config = dict(
    hop_length=160,
    num_classes=13,
    drop_path=0.1,
    stem='single',
    optimizer='adamw',
    lr=0.0017,
)
Rows from block 10, named by matrix and row number. Rows with one number belong to one channel. Each number is 50 + 10 x the weight over its row's rms, rounded and kept within 0 to 99. All counts start at 0. After the name is the row's rms in percent of the matrix's.
# convs0: first width-11 conv (model.blocks.10.convs.0.weight, 192x192x11), inputs 90-98, a 11 kernel for each
# convs1: second width-11 conv (model.blocks.10.convs.1.weight, 192x192x11, transposed), outputs 90-98, a 11 kernel for each
convs0.117 104:35 35 36 38 42 46 49 49 49 49 47 45 47 47 45 45 47 46 45 45 47 48 46 47 46 45 45 45 45 44 42 42 43 53 54 54 55 55 52 45 36 28 24 24 46 44 42 40 39 40 38 38 41 46 53 39 38 37 38 40 43 46 50 54 59 64 40 41 42 42 44 46 48 49 51 52 55 37 39 42 49 55 63 67 67 73 83 93 43 42 43 42 44 46 47 49 51 53 57
convs1.117 119:39 38 42 50 55 55 56 56 57 58 60 56 60 61 63 64 64 58 53 50 49 48 53 50 51 54 58 54 53 52 51 52 53 51 49 51 52 52 49 49 51 53 53 51 54 53 55 57 59 58 59 59 57 53 48 46 48 50 52 52 54 58 61 64 67 71 59 57 53 53 53 50 51 55 59 61 62 45 51 55 61 67 71 69 68 66 64 57 54 53 54 55 54 51 50 51 55 59 65
convs0.118 105:51 52 54 55 56 56 58 59 59 60 59 28 32 32 34 34 33 32 32 32 31 29 49 48 48 48 48 49 50 52 53 56 59 38 38 39 42 44 47 50 51 51 52 54 55 55 54 53 52 52 53 54 56 57 58 38 39 40 41 41 43 43 43 43 44 44 54 52 52 52 52 52 53 53 53 54 57 44 45 45 46 46 44 42 38 34 33 33 53 52 52 52 52 53 55 56 55 57 58
convs1.118 078:38 41 44 46 46 46 45 43 40 37 33 33 35 37 40 44 44 43 42 39 36 32 44 43 43 44 45 46 47 49 51 55 57 45 42 43 44 46 47 47 45 45 44 45 34 34 36 36 35 36 35 33 32 30 28 33 34 36 38 39 40 40 40 40 40 40 54 53 51 51 51 50 48 48 47 45 46 72 73 72 71 70 69 70 70 69 70 66 51 51 51 52 53 54 53 53 52 52 53
convs0.119 085:38 40 42 44 44 45 44 45 44 44 41 61 59 57 58 59 60 60 60 61 64 65 19 24 28 32 33 33 31 30 26 23 17 53 56 59 62 65 66 66 64 61 60 61 44 42 42 43 44 46 47 47 49 52 55 38 38 38 38 39 40 41 42 43 44 45 39 40 42 46 48 50 49 47 44 41 38 60 57 53 50 49 48 51 54 56 59 61 57 58 58 59 59 58 57 56 54 52 49
convs1.119 063:47 47 49 50 51 53 55 54 55 56 56 62 57 53 53 53 55 57 60 64 69 77 52 52 54 56 58 59 60 60 60 59 60 31 33 37 44 49 55 60 62 64 67 71 57 54 53 55 59 62 64 68 71 75 81 50 51 53 55 57 58 57 57 56 55 54 33 36 39 45 50 52 52 47 42 37 33 37 37 39 39 41 41 43 42 41 40 41 52 52 52 53 54 53 51 47 43 41 39
convs0.120 085:52 52 50 49 48 47 47 46 45 45 44 02 10 15 19 24 27 29 30 32 32 26 64 61 59 57 55 53 51 50 49 50 52 46 45 45 48 49 48 45 41 39 40 43 43 42 40 39 38 37 36 36 36 37 36 48 47 45 44 43 42 41 40 37 35 33 36 37 39 43 46 47 46 43 40 39 37 74 68 61 53 48 45 43 41 42 45 48 41 42 44 45 47 48 48 48 47 47 47
convs1.120 065:52 49 45 43 42 41 42 43 43 44 47 34 37 39 43 44 44 44 44 44 41 38 53 50 47 46 45 45 44 41 39 38 39 64 62 61 60 60 62 60 58 54 54 56 53 53 55 56 57 57 57 59 59 58 58 61 58 58 57 57 55 54 53 50 49 48 49 50 51 53 55 56 56 55 53 51 51 43 45 47 49 51 53 54 53 53 54 56 47 49 51 55 57 58 58 55 53 51 50
convs0.121 112:54 52 51 52 51 51 50 47 46 46 46 36 36 38 40 43 44 47 47 47 48 48 55 56 58 58 57 56 54 53 51 52 53 47 46 46 44 45 48 51 53 54 53 51 54 52 52 52 52 52 53 53 53 52 52 51 51 53 53 53 53 53 54 55 55 56 47 46 47 49 50 50 50 49 50 51 52 60 54 53 52 50 50 50 50 49 52 51 39 39 40 42 47 51 56 59 63 67 69
convs1.121 130:72 66 61 58 56 54 54 53 53 54 55 41 44 45 46 45 44 41 42 43 44 45 47 49 51 51 52 52 53 52 51 51 49 60 63 62 61 59 56 53 50 50 52 55 56 55 56 56 55 54 54 54 53 51 50 48 50 52 53 53 52 51 50 49 49 50 52 52 50 50 49 49 51 52 53 53 54 37 38 36 33 31 31 31 31 33 35 37 43 46 48 49 50 50 50 49 49 50 50
convs0.122 120:54 51 51 50 49 48 48 47 46 43 39 53 52 52 51 50 49 48 47 45 43 41 66 63 61 58 54 50 47 44 40 32 26 80 74 64 52 41 37 35 34 31 29 29 55 54 53 51 49 47 47 48 49 50 50 50 51 52 51 50 49 49 48 46 45 44 46 47 51 54 54 52 51 52 55 55 52 26 27 33 39 45 49 51 58 67 74 85 45 45 47 48 48 47 46 45 43 43 41
convs1.122 163:47 47 48 49 50 52 54 56 58 60 62 51 51 49 47 44 42 44 45 47 50 54 69 66 63 59 55 52 47 42 36 32 25 65 64 63 62 62 61 59 54 50 45 42 63 61 59 58 57 56 54 51 47 43 40 64 61 57 53 49 47 45 44 42 38 33 44 46 48 48 50 50 53 53 54 57 60 30 37 42 46 50 55 58 61 64 64 66 41 44 45 47 49 50 51 51 53 57 61
convs0.123 101:43 47 49 50 51 53 54 55 54 53 51 26 32 35 37 38 39 37 35 33 31 26 46 47 48 50 51 52 53 52 51 49 47 62 63 67 70 72 72 71 68 64 61 60 42 45 46 48 48 47 44 42 38 36 33 48 48 49 49 50 50 51 51 51 51 49 60 58 57 55 54 54 55 57 59 62 66 56 53 51 49 47 47 48 48 51 55 59 54 54 54 53 53 52 51 50 50 49 49
convs1.123 074:62 61 62 62 62 62 62 61 62 63 64 38 38 38 40 40 41 39 37 34 31 28 49 48 48 51 51 53 54 53 53 53 55 44 43 44 45 47 48 50 51 53 56 57 41 44 46 48 48 46 46 45 43 41 36 44 45 46 47 48 48 49 48 48 47 47 65 60 58 56 55 55 55 56 61 64 70 52 54 56 57 59 59 58 56 57 55 53 67 64 63 64 64 64 64 63 63 63 65
convs0.124 092:43 44 44 44 45 45 45 45 45 44 43 31 35 38 40 41 42 41 38 36 33 29 56 56 56 56 56 56 56 56 57 56 56 62 64 61 56 54 54 53 53 52 53 52 62 59 56 54 53 51 51 50 50 50 52 45 44 43 42 42 42 44 44 46 47 47 46 48 48 47 46 46 46 44 43 44 44 36 30 27 26 25 27 31 34 39 44 49 22 26 27 28 28 28 29 28 27 27 25
convs1.124 078:61 62 62 62 63 63 64 65 66 67 68 36 37 37 39 40 39 38 35 32 30 27 51 51 51 51 51 51 50 48 46 45 42 50 47 45 42 41 39 37 35 32 32 35 59 57 55 54 53 51 49 48 46 46 46 55 56 57 59 60 60 61 62 62 62 62 37 36 36 37 39 39 39 41 41 42 45 43 44 45 46 47 47 47 45 43 42 42 20 23 26 29 32 33 34 33 32 31 30
convs0.125 102:53 53 53 55 56 57 57 57 56 55 56 65 61 58 57 56 56 55 55 55 57 59 53 52 51 51 51 51 51 52 52 52 54 48 50 51 52 54 55 54 53 53 56 58 52 52 51 51 52 52 53 53 53 55 55 36 37 37 38 38 38 39 39 39 39 39 53 54 54 54 55 55 55 54 54 53 52 50 46 41 40 39 40 39 40 42 46 49 52 51 50 49 49 49 49 47 47 47 48
convs1.125 092:46 46 48 51 52 52 53 52 52 50 49 64 60 57 55 54 53 52 53 53 55 57 58 57 57 59 61 61 63 64 65 67 71 37 38 40 45 50 53 54 53 54 55 58 57 56 57 59 60 61 61 60 59 59 59 45 48 51 53 55 55 55 54 51 49 44 45 46 48 51 54 56 55 53 51 49 47 46 48 49 49 50 50 48 47 46 45 43 49 48 49 51 52 53 52 52 52 51 52
convs0.126 113:47 47 47 48 48 48 49 52 55 57 58 52 52 54 57 59 61 60 56 51 47 43 43 44 44 46 47 46 45 44 44 45 45 54 50 46 44 45 47 48 43 29 18 07 29 33 41 48 55 59 61 62 64 66 66 27 32 36 40 44 46 51 55 60 67 72 68 63 57 53 51 49 50 50 48 42 34 42 42 45 52 56 54 48 49 56 59 64 74 67 62 59 55 51 46 42 35 29 24
convs1.126 115:51 54 54 56 58 56 56 56 56 56 57 53 53 53 52 49 49 48 47 48 48 46 48 52 57 60 62 58 53 50 49 47 46 43 41 42 41 40 37 38 39 41 45 43 45 43 43 43 43 42 42 42 45 47 44 44 48 51 54 55 56 56 56 56 58 62 64 63 62 60 58 56 55 54 53 55 57 23 32 39 45 49 54 55 54 55 58 65 73 71 67 64 60 57 55 54 54 55 58
convs0.127 097:46 50 51 52 52 53 53 52 50 48 45 00 01 03 05 07 09 09 11 12 14 08 54 56 57 58 57 58 56 55 53 52 51 43 47 51 54 56 56 54 53 52 52 53 39 41 42 43 44 43 43 41 40 39 38 48 50 51 52 53 53 53 53 51 49 47 48 48 48 49 50 50 50 49 49 50 51 57 57 56 54 53 54 52 51 51 52 53 51 51 52 53 52 52 51 50 49 48 48
convs1.127 067:49 48 47 46 44 43 43 44 45 46 47 37 39 40 41 40 39 37 35 30 25 18 46 44 40 40 39 39 38 38 38 40 42 46 46 47 47 47 49 49 48 48 48 47 58 60 61 61 61 61 60 59 57 55 52 48 46 44 42 42 41 42 43 44 45 45 49 48 46 46 46 47 48 49 51 53 57 65 65 68 69 72 74 74 75 74 74 73 53 53 53 54 54 56 54 55 53 54 53
convs0.128 099:42 45 48 52 55 57 57 58 57 56 53 44 48 53 58 59 61 61 62 62 61 61 65 64 60 55 51 47 45 43 43 44 46 49 45 44 46 51 58 65 70 74 78 83 56 55 53 51 50 50 53 56 59 62 66 44 46 47 48 47 46 45 44 43 41 39 40 39 41 43 46 48 51 52 53 53 55 68 68 63 55 49 43 40 38 41 45 42 44 44 44 46 49 50 50 50 49 47 45
convs1.128 104:39 46 50 51 51 50 50 47 45 43 40 45 45 46 47 49 50 51 54 57 59 61 65 64 62 60 58 57 56 56 56 57 58 28 33 39 46 52 55 55 53 52 53 54 47 46 46 46 46 48 49 49 50 50 51 55 55 55 55 54 54 53 52 51 51 51 49 53 56 57 58 57 55 52 49 47 45 51 51 50 49 50 50 51 50 50 49 48 35 41 45 48 49 48 44 42 40 39 37
convs0.129 118:39 39 42 49 56 59 57 55 53 52 51 66 62 58 53 46 42 44 45 46 47 46 28 29 31 37 48 54 55 55 56 56 58 32 34 35 39 43 45 47 46 43 41 39 64 64 63 60 53 49 48 49 51 52 54 18 21 27 32 41 48 54 59 62 65 66 42 39 41 46 50 55 55 53 51 50 48 52 50 49 46 41 50 58 65 70 70 66 60 58 58 60 56 54 55 53 52 51 48
convs1.129 160:42 45 46 47 47 46 47 46 47 48 47 58 56 54 53 51 50 50 52 55 56 56 21 30 37 41 44 46 48 48 48 49 49 36 44 51 56 58 57 55 53 53 53 54 72 70 67 64 61 61 60 58 58 57 56 00 04 15 22 25 28 29 30 31 31 28 44 45 44 44 43 42 42 41 39 38 38 50 54 55 55 52 49 46 46 47 48 48 55 53 51 50 49 49 48 47 46 45 44
convs0.130 095:49 49 47 46 46 45 45 44 43 43 43 58 55 51 49 46 47 47 46 47 50 53 47 48 50 53 54 55 55 53 49 46 43 49 48 48 48 50 51 52 50 50 52 55 48 47 47 46 46 48 48 49 51 53 55 51 50 49 49 48 49 48 49 49 49 49 54 53 52 52 53 53 53 51 48 46 46 59 56 56 54 56 57 55 53 52 54 55 58 57 56 54 52 52 49 46 44 41 39
convs1.130 072:47 47 47 46 45 45 45 44 44 43 45 65 60 55 53 53 51 51 52 54 57 62 51 53 54 55 56 55 55 53 52 49 48 42 42 43 45 46 47 47 46 46 47 49 53 52 54 55 59 60 61 62 63 64 65 50 50 50 50 51 52 52 52 51 51 53 50 51 51 52 53 53 52 50 48 47 46 53 52 53 54 55 56 57 56 56 57 59 58 58 56 54 53 51 49 46 44 43 40
convs0.131 090:63 61 60 59 58 57 57 56 56 56 56 30 32 36 37 38 38 38 38 37 35 34 61 56 52 50 49 48 48 50 52 55 58 43 47 45 44 44 44 45 46 48 47 41 41 42 44 46 47 48 48 50 49 49 49 48 46 44 44 43 42 41 40 40 40 39 41 44 44 46 46 47 48 48 49 48 48 50 49 49 48 46 42 41 40 40 40 42 32 35 35 36 38 38 37 38 39 39 37
convs1.131 075:49 49 51 51 52 50 48 48 47 47 47 38 41 42 43 44 46 45 45 46 47 47 57 53 51 51 52 52 54 57 61 64 70 32 33 35 37 38 38 38 37 35 32 31 41 41 42 42 43 43 42 43 41 38 35 48 48 49 51 51 52 52 52 50 49 48 50 48 47 48 48 47 46 47 48 48 48 45 47 50 53 55 56 55 55 55 54 49 45 48 51 54 57 58 59 59 58 57 57
convs0.132 095:65 61 58 56 55 56 58 60 64 70 76 54 54 54 55 55 54 53 51 49 47 45 47 46 46 48 51 53 54 57 60 65 70 24 36 37 37 38 39 39 36 31 24 13 26 31 36 40 41 41 39 36 29 21 14 43 44 45 45 48 49 50 51 53 56 57 53 55 56 57 57 57 56 57 58 58 57 56 47 45 47 48 48 48 45 40 36 38 44 47 48 50 51 53 54 56 59 60 61
convs1.132 096:62 60 58 57 57 57 57 60 62 66 69 62 59 56 54 53 52 52 52 51 50 48 45 46 47 48 50 51 53 54 57 58 61 55 53 52 51 49 46 41 36 29 25 23 50 47 47 45 44 43 42 41 38 35 32 38 42 45 48 50 52 52 52 51 51 51 41 39 39 40 41 42 42 43 42 42 43 43 42 40 39 38 37 34 31 29 29 29 39 41 43 45 48 50 52 54 55 57 60