Weights of a small sound classifier.
Data: trained on synthesized solo parts of chorales (CocoChorales), 39062 training examples.
Rows from block 6 of a small sound classifier, named by matrix and row number. Rows with one number belong to one channel. Each number is 50 + 12 x the weight over its row's rms, rounded and kept within 0 to 99. All counts start at 0.
After each channel's rows are labels from the 100 clips, of 14848, where the channel reaches its highest value: "peak on" is the class under the peak. Only what is clearly more common there than usual is listed. The data: synthesized solo parts of chorales (CocoChorales).
# convs0: first width-11 conv (model.blocks.6.convs.0.weight, 160x160x11, each kernel summed), inputs 80-159
# convs1: second width-11 conv (model.blocks.6.convs.1.weight, 160x160x11, transposed, each kernel summed), outputs 80-159

convs0.6:62 57 49 53 77 40 39 61 52 32 31 59 30 63 36 48 53 63 19 41 51 39 29 30 49 42 51 58 74 33 45 43 62 44 29 47 36 50 46 49 69 21 46 11 59 51 58 43 66 51 66 35 47 60 31 58 62 68 50 23 45 58 66 42 41 68 53 49 40 57 49 48 53 41 50 64 29 53 58 56
convs1.6:34 46 58 36 40 64 53 37 67 66 62 28 46 39 61 34 42 49 39 62 18 52 40 45 39 58 47 54 28 64 46 49 66 66 63 43 30 63 57 31 53 62 70 52 43 63 39 47 36 54 42 41 56 39 72 37 37 48 32 67 58 49 49 63 71 64 56 37 35 48 55 45 27 58 65 39 58 47 31 31
peak on: silence

convs0.3:57 51 27 45 55 44 36 54 54 65 38 48 37 53 29 45 63 73 07 50 56 39 33 14 36 60 41 43 52 34 48 43 45 42 42 49 44 55 53 45 54 38 65 38 46 44 50 41 52 39 50 52 38 59 27 59 44 60 47 38 33 52 51 42 47 62 59 36 43 40 30 46 52 24 50 44 54 52 47 45
convs1.3:33 38 62 32 41 55 47 28 50 57 63 35 21 23 62 39 37 41 46 62 30 74 38 47 38 51 47 52 32 64 43 57 57 49 66 39 32 56 60 44 44 65 53 46 50 50 36 69 36 56 44 36 80 43 61 38 44 44 37 50 52 44 47 56 68 52 38 38 40 54 68 40 34 62 50 36 56 35 45 38
peak on: silence

convs0.46:38 66 42 53 50 61 38 41 61 76 35 55 28 57 49 48 75 66 48 31 64 38 50 56 63 55 52 50 69 38 56 53 48 30 29 41 49 73 33 48 43 27 55 37 49 49 50 51 27 50 22 40 42 70 28 54 28 73 47 29 36 27 41 50 58 55 47 70 41 48 46 51 68 57 35 63 26 57 55 48
convs1.46:31 64 56 23 56 59 44 36 53 39 60 36 55 31 70 35 49 52 34 47 41 59 36 42 42 50 40 49 20 56 43 42 49 55 56 27 36 55 67 41 50 71 58 46 65 60 41 59 50 63 57 46 66 40 62 47 52 60 33 67 56 56 45 42 59 58 35 42 47 53 51 47 29 67 73 24 56 39 50 44
peak on: silence

convs0.119:47 47 40 58 40 61 51 48 55 53 46 49 66 37 73 47 56 65 28 33 48 39 55 30 51 28 48 43 58 25 43 42 49 38 54 67 16 45 59 65 48 33 43 44 52 33 33 31 64 38 42 31 50 53 36 43 35 48 44 21 44 22 34 49 38 45 40 32 66 51 29 37 40 38 55 51 27 39 49 48
convs1.119:45 44 69 47 55 32 38 43 33 52 42 46 22 53 67 58 42 53 62 47 54 69 49 40 51 55 55 56 28 51 56 70 33 40 24 44 71 51 62 45 49 77 41 41 37 68 54 61 43 65 51 44 62 57 75 30 66 64 59 49 45 62 56 63 63 38 57 57 46 49 68 70 65 51 47 55 65 61 44 61
peak on: D#4

convs0.2:60 74 49 48 64 47 47 44 54 50 52 39 64 45 42 60 58 47 50 59 57 39 59 34 59 30 56 72 54 48 56 40 49 38 52 57 34 37 45 38 46 64 27 18 69 67 61 38 55 66 51 41 52 43 65 44 37 58 61 36 73 47 12 41 61 39 61 48 56 63 54 49 42 59 73 68 25 40 46 48
convs1.2:44 45 58 40 61 58 37 29 50 58 56 69 46 37 46 48 48 46 42 26 33 50 35 38 49 58 55 33 54 51 40 43 40 43 39 42 57 65 50 42 26 37 43 38 18 41 43 36 46 28 32 49 57 52 33 54 27 47 43 53 30 28 46 28 52 60 31 66 69 47 46 38 57 26 40 42 55 55 48 56
peak on: silence

convs0.133:45 60 25 56 61 43 41 46 87 43 32 66 32 58 20 47 64 63 22 50 53 47 35 25 48 53 44 49 60 33 60 54 62 43 48 48 53 63 55 43 52 34 59 56 55 50 57 40 57 51 54 37 38 79 32 60 55 63 39 40 45 42 51 49 42 59 58 48 44 56 27 61 49 34 61 37 52 56 46 49
convs1.133:36 48 67 34 42 65 54 40 56 70 72 44 38 28 62 42 49 40 38 68 30 63 44 37 39 49 51 49 28 70 46 61 71 58 70 43 32 63 70 40 54 68 59 49 54 56 35 64 40 53 48 45 71 41 62 42 47 50 33 55 52 50 46 70 62 76 49 33 42 62 62 42 34 61 62 49 58 42 43 41
peak on: silence

convs0.148:53 30 33 46 52 44 54 35 41 21 64 43 59 46 52 50 69 59 59 60 52 55 56 37 48 38 52 29 61 46 57 45 66 57 71 58 44 69 71 42 51 62 23 28 36 39 56 44 49 67 57 39 51 50 36 63 53 61 58 16 52 57 44 36 46 70 53 61 56 53 53 52 46 65 65 50 32 36 60 64
convs1.148:61 33 55 49 44 24 34 57 38 42 60 50 32 36 66 47 49 48 17 52 57 53 33 50 44 48 38 71 62 44 52 54 32 40 47 46 33 24 57 61 33 50 59 47 59 49 47 66 45 39 54 38 66 47 68 46 48 79 29 55 36 45 70 47 43 20 52 33 45 54 32 59 48 41 52 68 60 53 45 20
peak on: silence

convs0.23:68 74 33 40 59 54 57 48 34 53 29 54 29 39 53 62 36 39 65 75 32 40 38 47 55 32 67 77 53 71 49 41 41 69 46 75 63 39 32 50 55 52 03 39 36 71 56 40 58 39 54 52 40 57 53 33 50 28 41 49 69 56 41 48 76 43 55 50 48 49 34 54 39 62 47 48 37 51 35 48
convs1.23:40 29 49 36 33 61 37 54 37 55 56 71 49 61 65 35 64 47 39 67 53 44 37 49 49 47 34 32 52 61 44 49 48 36 41 56 44 52 44 53 45 59 61 43 37 41 46 49 52 50 62 50 65 53 47 46 48 40 47 50 32 34 43 43 54 67 48 43 46 57 52 29 36 50 24 43 46 58 72 59
peak on: B4; A#4

convs0.27:51 63 36 68 76 53 45 53 68 40 34 70 35 72 41 54 44 72 32 45 49 47 33 33 59 60 47 61 70 36 61 64 70 51 52 49 44 59 51 54 58 30 47 39 61 48 68 47 62 60 69 41 49 77 29 57 57 52 43 59 51 62 75 54 45 50 63 54 44 53 49 58 36 45 63 57 50 62 55 59
convs1.27:36 48 67 41 36 72 51 38 61 71 71 42 40 35 61 41 43 48 38 70 27 50 43 37 34 50 39 48 33 70 44 57 66 68 69 45 33 60 62 35 51 63 62 55 51 62 36 56 37 54 46 49 65 46 68 42 41 51 26 55 61 44 49 71 65 71 59 37 36 48 60 47 33 64 67 47 57 37 40 34
peak on: silence

convs0.147:58 62 44 51 54 34 47 47 56 40 49 53 60 38 44 56 68 32 48 43 46 56 46 39 42 39 53 64 29 66 47 46 57 51 52 51 53 44 47 51 67 23 30 27 50 41 49 41 73 44 45 36 49 59 61 54 49 50 56 10 74 49 46 49 61 52 70 51 53 67 59 57 50 63 74 52 43 50 59 59
convs1.147:56 49 48 46 23 28 43 50 48 40 38 65 48 46 59 46 31 37 54 43 65 43 56 52 35 56 32 51 72 40 42 41 46 57 55 37 45 54 26 55 49 41 50 47 46 41 29 33 45 36 51 38 36 38 57 52 41 45 43 46 38 43 71 44 46 41 45 50 43 24 51 35 59 43 37 56 35 39 52 51
peak on: silence

convs0.156:49 64 45 43 80 48 45 55 57 52 31 44 13 64 16 61 54 55 39 51 60 51 46 49 37 59 38 52 55 44 67 42 56 49 52 51 60 52 39 34 46 33 49 54 56 60 57 47 51 34 50 42 51 82 43 54 54 45 48 69 49 40 61 62 51 36 44 35 42 55 47 58 64 28 56 54 42 67 26 37
convs1.156:38 45 60 37 36 58 48 42 51 64 72 40 48 32 62 34 51 35 28 58 21 61 41 48 39 49 40 39 33 58 46 49 67 64 64 37 27 63 61 39 46 69 54 51 54 49 42 48 30 47 34 50 65 44 53 44 45 42 41 44 46 47 43 66 53 78 49 38 39 52 64 35 46 58 51 50 57 33 36 37
peak on: silence

convs0.159:60 46 30 54 60 64 51 48 55 24 38 51 25 62 52 58 60 59 49 37 49 55 55 44 67 59 60 48 52 28 58 51 59 48 41 48 39 36 58 49 62 43 52 31 52 49 68 28 52 57 58 41 42 89 56 41 57 30 56 37 53 69 73 54 57 50 61 56 43 62 54 56 54 50 48 44 23 46 27 51
convs1.159:30 50 67 42 54 67 49 46 58 60 66 34 44 35 70 35 49 57 37 68 33 52 47 54 40 54 47 40 37 78 54 61 72 60 64 41 35 72 68 33 48 69 58 65 59 52 41 66 38 46 54 49 70 50 61 28 44 65 32 66 44 31 39 63 59 76 62 34 42 52 51 41 34 64 60 43 59 48 39 46
peak on: silence

convs0.19:51 56 34 61 72 62 45 57 67 34 39 75 33 63 44 48 59 62 28 50 49 43 28 30 56 52 52 56 76 31 58 57 62 47 45 54 39 50 58 48 63 31 60 54 54 46 56 44 60 52 61 41 46 76 29 55 55 55 55 47 46 60 64 49 52 66 64 53 34 49 39 56 45 42 62 45 52 55 53 51
convs1.19:36 52 72 40 41 67 54 38 65 69 72 41 42 37 66 42 49 47 39 66 24 52 43 39 32 49 42 51 30 75 45 59 68 68 67 46 35 61 65 34 52 65 59 54 49 61 38 55 34 54 49 50 63 45 67 42 41 49 29 58 58 46 49 72 66 73 55 33 37 53 60 47 31 64 73 51 61 42 38 39
peak on: silence

convs0.144:47 42 41 58 62 50 45 55 44 51 37 65 53 61 57 67 57 76 36 44 59 28 54 25 54 37 58 50 68 40 51 43 61 49 49 47 36 66 57 55 55 43 34 00 56 49 53 48 58 73 48 14 50 56 31 56 57 65 59 33 47 37 46 42 51 67 63 58 38 57 47 45 52 42 54 58 30 52 57 57
convs1.144:31 42 61 42 38 69 44 33 74 68 57 49 39 34 62 38 38 43 45 62 28 51 36 34 34 53 42 50 15 62 48 57 62 52 60 33 44 53 61 40 50 70 55 48 44 66 28 59 42 53 52 41 70 36 74 40 49 56 40 60 52 38 54 68 67 54 57 47 43 34 56 51 22 54 55 45 58 39 42 28
peak on: silence

convs0.83:45 54 21 41 58 37 35 49 82 43 24 48 29 66 19 48 77 66 40 53 55 47 45 28 49 51 52 46 67 31 53 50 62 43 41 53 49 57 52 40 50 38 57 54 57 37 52 32 52 44 46 31 32 72 27 52 52 43 41 42 44 34 56 46 47 50 55 32 43 58 31 56 39 27 56 47 40 61 47 39
convs1.83:32 46 72 38 34 68 56 42 59 65 70 42 47 17 65 43 43 43 39 69 34 63 48 44 41 49 46 45 21 68 48 61 72 65 63 42 35 73 69 37 55 70 61 50 50 54 39 64 43 57 42 51 83 46 60 44 52 49 33 49 49 56 47 65 67 64 45 39 48 63 59 43 42 67 55 44 59 45 47 50
peak on: silence

convs0.41:68 74 51 50 51 52 70 62 75 70 52 55 30 50 56 54 65 39 26 76 43 40 46 33 34 53 36 75 49 62 50 42 43 52 71 71 47 56 48 54 83 43 63 30 63 43 41 52 60 47 77 49 71 72 66 52 46 46 54 41 47 33 48 51 61 33 61 66 70 46 50 62 60 52 68 63 45 56 46 47
convs1.41:48 37 48 33 32 55 28 49 38 51 63 53 34 47 70 28 66 56 38 50 47 64 28 48 34 42 60 40 35 49 60 43 55 58 48 43 51 55 57 31 32 52 52 49 32 59 31 41 23 49 35 51 37 55 41 39 42 66 36 55 33 48 37 57 49 64 41 41 51 38 42 48 44 50 45 50 56 39 37 46
peak on: silence

convs0.155:49 56 33 68 72 61 47 57 72 50 29 69 29 68 50 54 52 77 32 41 47 46 33 37 66 60 47 60 58 30 53 64 43 49 43 44 48 45 55 65 66 33 47 44 66 48 67 49 65 53 68 41 40 74 36 45 56 61 64 67 48 61 74 56 50 57 57 50 43 57 39 58 51 52 50 58 51 59 50 48
convs1.155:35 45 63 36 38 64 43 32 56 66 73 47 39 37 58 33 48 46 33 73 31 53 44 44 31 46 34 47 37 82 48 57 60 64 74 43 32 62 65 37 48 67 57 49 54 58 38 55 42 56 37 53 67 47 65 39 45 48 31 51 56 40 46 65 62 71 59 36 43 55 58 42 28 66 65 43 57 33 39 39
peak on: silence

convs0.64:51 74 64 53 86 53 39 45 48 48 36 49 28 63 21 54 56 54 25 57 60 46 30 42 37 66 43 50 61 46 61 57 50 38 41 42 56 38 44 35 60 45 59 53 47 62 54 48 52 47 59 65 38 88 38 56 44 62 52 65 49 53 63 51 47 40 46 46 31 53 40 61 55 35 38 40 54 64 25 33
convs1.64:39 47 50 40 40 53 54 43 54 62 71 32 44 40 65 36 58 51 35 65 12 58 44 41 31 46 35 48 36 60 45 43 69 63 74 48 24 58 63 29 50 61 46 50 56 58 41 46 28 46 42 41 60 45 55 43 49 42 33 52 52 47 36 65 61 75 54 33 37 55 54 33 37 64 67 51 49 30 39 40
peak on: silence

convs0.152:51 45 58 40 44 45 45 35 30 40 46 57 68 46 53 42 39 50 44 47 53 42 49 31 59 01 54 52 51 44 57 58 52 57 57 41 61 57 58 51 48 67 19 18 52 55 62 36 55 61 46 51 32 40 47 51 40 49 50 19 31 64 32 54 48 54 46 54 41 51 57 57 55 49 60 45 43 39 50 66
convs1.152:60 48 60 62 35 55 55 61 47 47 66 73 17 51 68 52 48 44 52 42 50 31 54 32 61 54 54 46 46 32 39 57 23 20 54 62 40 25 56 48 41 42 50 48 56 48 45 60 63 47 54 47 66 57 67 41 45 47 52 58 67 34 49 40 52 35 90 63 53 46 38 47 37 50 52 57 50 61 45 35
peak on: B4

convs0.66:39 54 52 51 53 42 33 29 16 35 57 18 60 47 36 51 61 39 35 50 68 41 50 46 42 34 59 60 65 61 48 42 52 45 59 55 43 47 52 51 64 53 51 34 45 52 60 32 26 67 58 76 69 37 50 63 34 52 44 15 54 65 39 45 44 55 47 55 46 33 28 55 34 47 54 43 66 42 41 45
convs1.66:59 31 54 54 48 51 65 64 43 33 35 51 20 45 68 57 54 55 60 43 40 47 52 40 44 60 46 38 44 23 40 49 19 40 43 50 45 43 35 55 31 44 43 48 55 53 47 66 58 30 46 21 56 56 44 46 60 31 46 71 50 44 54 21 71 23 55 47 54 37 41 53 40 50 41 49 46 57 52 53
peak on: silence

convs0.137:37 83 50 44 47 72 51 29 46 62 17 51 41 58 54 63 73 58 70 53 59 43 58 56 55 47 66 60 63 36 58 56 59 24 39 41 37 67 53 57 27 52 27 36 47 60 61 38 38 58 54 57 33 60 51 49 50 41 56 59 58 40 39 50 56 22 45 65 58 52 31 51 59 56 51 45 25 50 33 48
convs1.137:43 57 60 30 28 68 29 66 59 61 61 52 48 33 78 39 53 42 17 56 43 61 35 50 38 45 26 40 29 53 49 58 57 75 44 45 42 71 66 45 51 60 44 46 64 63 50 60 42 50 50 56 62 48 56 49 61 52 42 49 48 48 42 49 56 48 43 42 46 53 36 48 51 64 52 46 59 45 47 39
peak on: silence

convs0.15:52 52 50 67 48 45 48 40 24 49 58 59 54 51 60 51 56 30 40 39 45 36 53 46 49 01 57 56 48 29 42 54 51 37 50 62 25 42 52 39 64 41 40 00 45 66 52 34 51 35 30 49 52 50 40 42 50 32 33 43 36 49 61 51 57 28 59 42 44 51 39 52 38 56 33 71 24 48 45 55
convs1.15:34 66 50 46 65 51 68 44 52 46 36 30 57 57 54 50 54 71 47 27 49 36 63 53 49 62 57 69 31 49 53 31 37 42 27 37 47 62 44 24 44 62 42 52 51 78 49 51 33 51 36 45 35 66 75 36 55 54 43 64 53 32 52 47 69 56 28 63 42 46 50 34 34 58 50 51 45 67 44 54
peak on: G#4; B4